python train.py --arch="unet" --model="text-conditioned image flow-matching model" --dataset="photos with spoken descriptions (Open Images, Localized Narratives)" --train_examples=101725 --image_size=32 --horizontal_flip=false --conditioning="text" --objective="flow_matching" --cond_dim=128 --tokenizer="word" --vocab_size=4585 --text_encoder_width=256 --text_encoder_layers=6 --text_encoder_norm="layernorm" --text_encoder_norm_position="pre" --text_encoder_activation="gelu" --text_encoder_mlp_ratio=6 --text_encoder_head_dim=32 --text_encoder_fused_qkv=true --text_encoder_bias="all" --text_encoder_qk_norm=false --text_encoder_layer_scale_init=0.1 --text_encoder_parallel_block=false --text_encoder_inner_norm=false --text_encoder_drop_path=0.05 --text_encoder_positions="rope" --cond_dropout=0.1 --logit_normal_time=false --norm="groupnorm" --activation="gelu" --weight_standardization=true --widths=[96, 192, 384] --blocks_per_level=3 --scale_shift_norm=false --dropout=0.05 --attention=true --upsampling="nearest_conv" --init="lecun_normal" --residual_init="scaled_by_depth" --optimizer="soap" --beta2=0.999 --lr=0.0014 --beta1=0.95 --shampoo_beta=0.95 --eps=1e-08 --precondition_frequency=32 --max_precond_dim=1536 --one_sided=false --adamw_lr_other_params=0.0011 --l1_shrink=0.03 --cautious_weight_decay=true --ema_decay=0.999 --steps=15000 --batch_size=64 --epochs=9.4 --lr_schedule="cosine" --final_lr_fraction=0 --warmup_steps=3000 --weight_decay=0.05 --adamw_weight_decay_other_params=0.05
Rows from block 7 of the denoiser of a small text-conditioned image flow-matching model, named by matrix and row number. Rows with one number belong to one channel. Each number is 128 + 32 x the weight over its row's rms, rounded and kept within 0 to 255. All counts start at 0. Numbers have three digits each.
After each channel's rows are labels from the 100 images, of 14976 (inputs lightly noised), where the channel reaches its highest value: "strongest on" is what is common among them; "colour at peak" is the nearest of a few named colours to the mean colour under the peak. Only what is clearly more common there than usual is listed. The data: photos with spoken descriptions (Open Images, Localized Narratives). In brackets: how many of the 100.
# convs0: first 3x3 conv (model.mid.0.convs.0.weight, 384x384x3x3, standardized in use, each kernel summed), inputs 117-155
# convs1: second 3x3 conv (model.mid.0.convs.1.weight, 384x384x3x3, standardized in use, transposed, each kernel summed), outputs 117-155

convs0.316:128128128128128128128116128128126128128128128128128180128128128128128128128128128128128128128145063139122136126128128
convs1.316:128128128128128128114122128128061128128128128128128127128128128128128128128128125128128128128129132128128128155128131
strongest on: text has "sky" (57); text has "trees" (57)
colour at peak: white (90)

convs0.165:125124128129127132129004127127111132103127127131125130128137128128128128130127127129128134130142096138129132255128128
convs1.165:128131128133127129098093126128106116127128128133135136128128128128128134128128124128128130128131131126128128025127162
strongest on: text has "sky" (65)
colour at peak: white (91)

convs0.311:127128128141131129130040129126043126151128128130128170128154128128128129126128127128129129130073110064138192255128128
convs1.311:128129128128127128174137128128255127127128128126128118128128128128128128128128136128128130128119172128128128028128127
strongest on: text has "front" (31)
colour at peak: grey (64)

convs0.326:143127118155124126137164122128061123167127126118103135128189128128128127125132132141116121146072118122126144195136128
convs1.326:128125128135130129163093127128033125127128128131132126128128128128126134128128131127128120128135076129128130000127141
strongest on: text has "white" (29)
colour at peak: white (63)

convs0.312:130129128111129129125129128129106132132128127132129135128146128128128127127128126126130125127126150205138124159128128
convs1.312:128127128126130128137118128128241123128128128122128137128128128128128128125128131130128121128129089134128128087128124
strongest on: text has "white" (30)
colour at peak: white (90)

convs0.346:127128128131128127128115128129126125129128127130128117128108128128128128125128128128128136126141140125129135104129128
convs1.346:128130128127127128185133128128222127128128128127130131128128128128128124128128130129128131128131066123128127207128109
strongest on: text has "sky" (57); text has "water" (32)
colour at peak: pink (42); white (35)

convs0.28:124126127126127125129191127130157126129127129128126148128130129128130125129128129126136127128086079190124131153129128
convs1.28:138127129126125128148000127128197135127127128129121154128128128128131126126128111133128123128139076132128129079128132
strongest on: text has "white" (31)
colour at peak: white (83)

convs0.334:128128128128128128128130128128134128128128128128128127128130128128128128128128128128128128128131129122127129138128128
convs1.334:128128128128128128128255128128109128128128128128128127128128128128128128128128128128128128128129109128128128101128127
strongest on: text has "sky" (55)
colour at peak: white (68)

convs0.26:122127128127128132127139126124089128130128128127123137128228128128127127130128127128128125130193107076121120109129128
convs1.26:129128128124128129070115125128210131126128128133121111129128128128128129128128131122128141127123108127128127071129100
strongest on: text has "trees" (57); text has "sky" (54)
colour at peak: white (77)

convs0.193:128128128128128128128128128128125128128128128128128128128128128128128128128128128128128128128128128126128128130168128
convs1.193:128128128128128128128129128128205128128128128128128127128128128128128128128128128128128128128128255128128128162128129
strongest on: text has "sky" (51)
colour at peak: grey (85)

convs0.188:130126129145134130129093128128255128124127129129128116128149128128127129128127130127126125128139178071134107169128128
convs1.188:129136128114115128255143130128098127130129129133127138132128128128130122124128127128128138128122110129128134101129151
strongest on: text has "lights" (26)
colour at peak: black (91)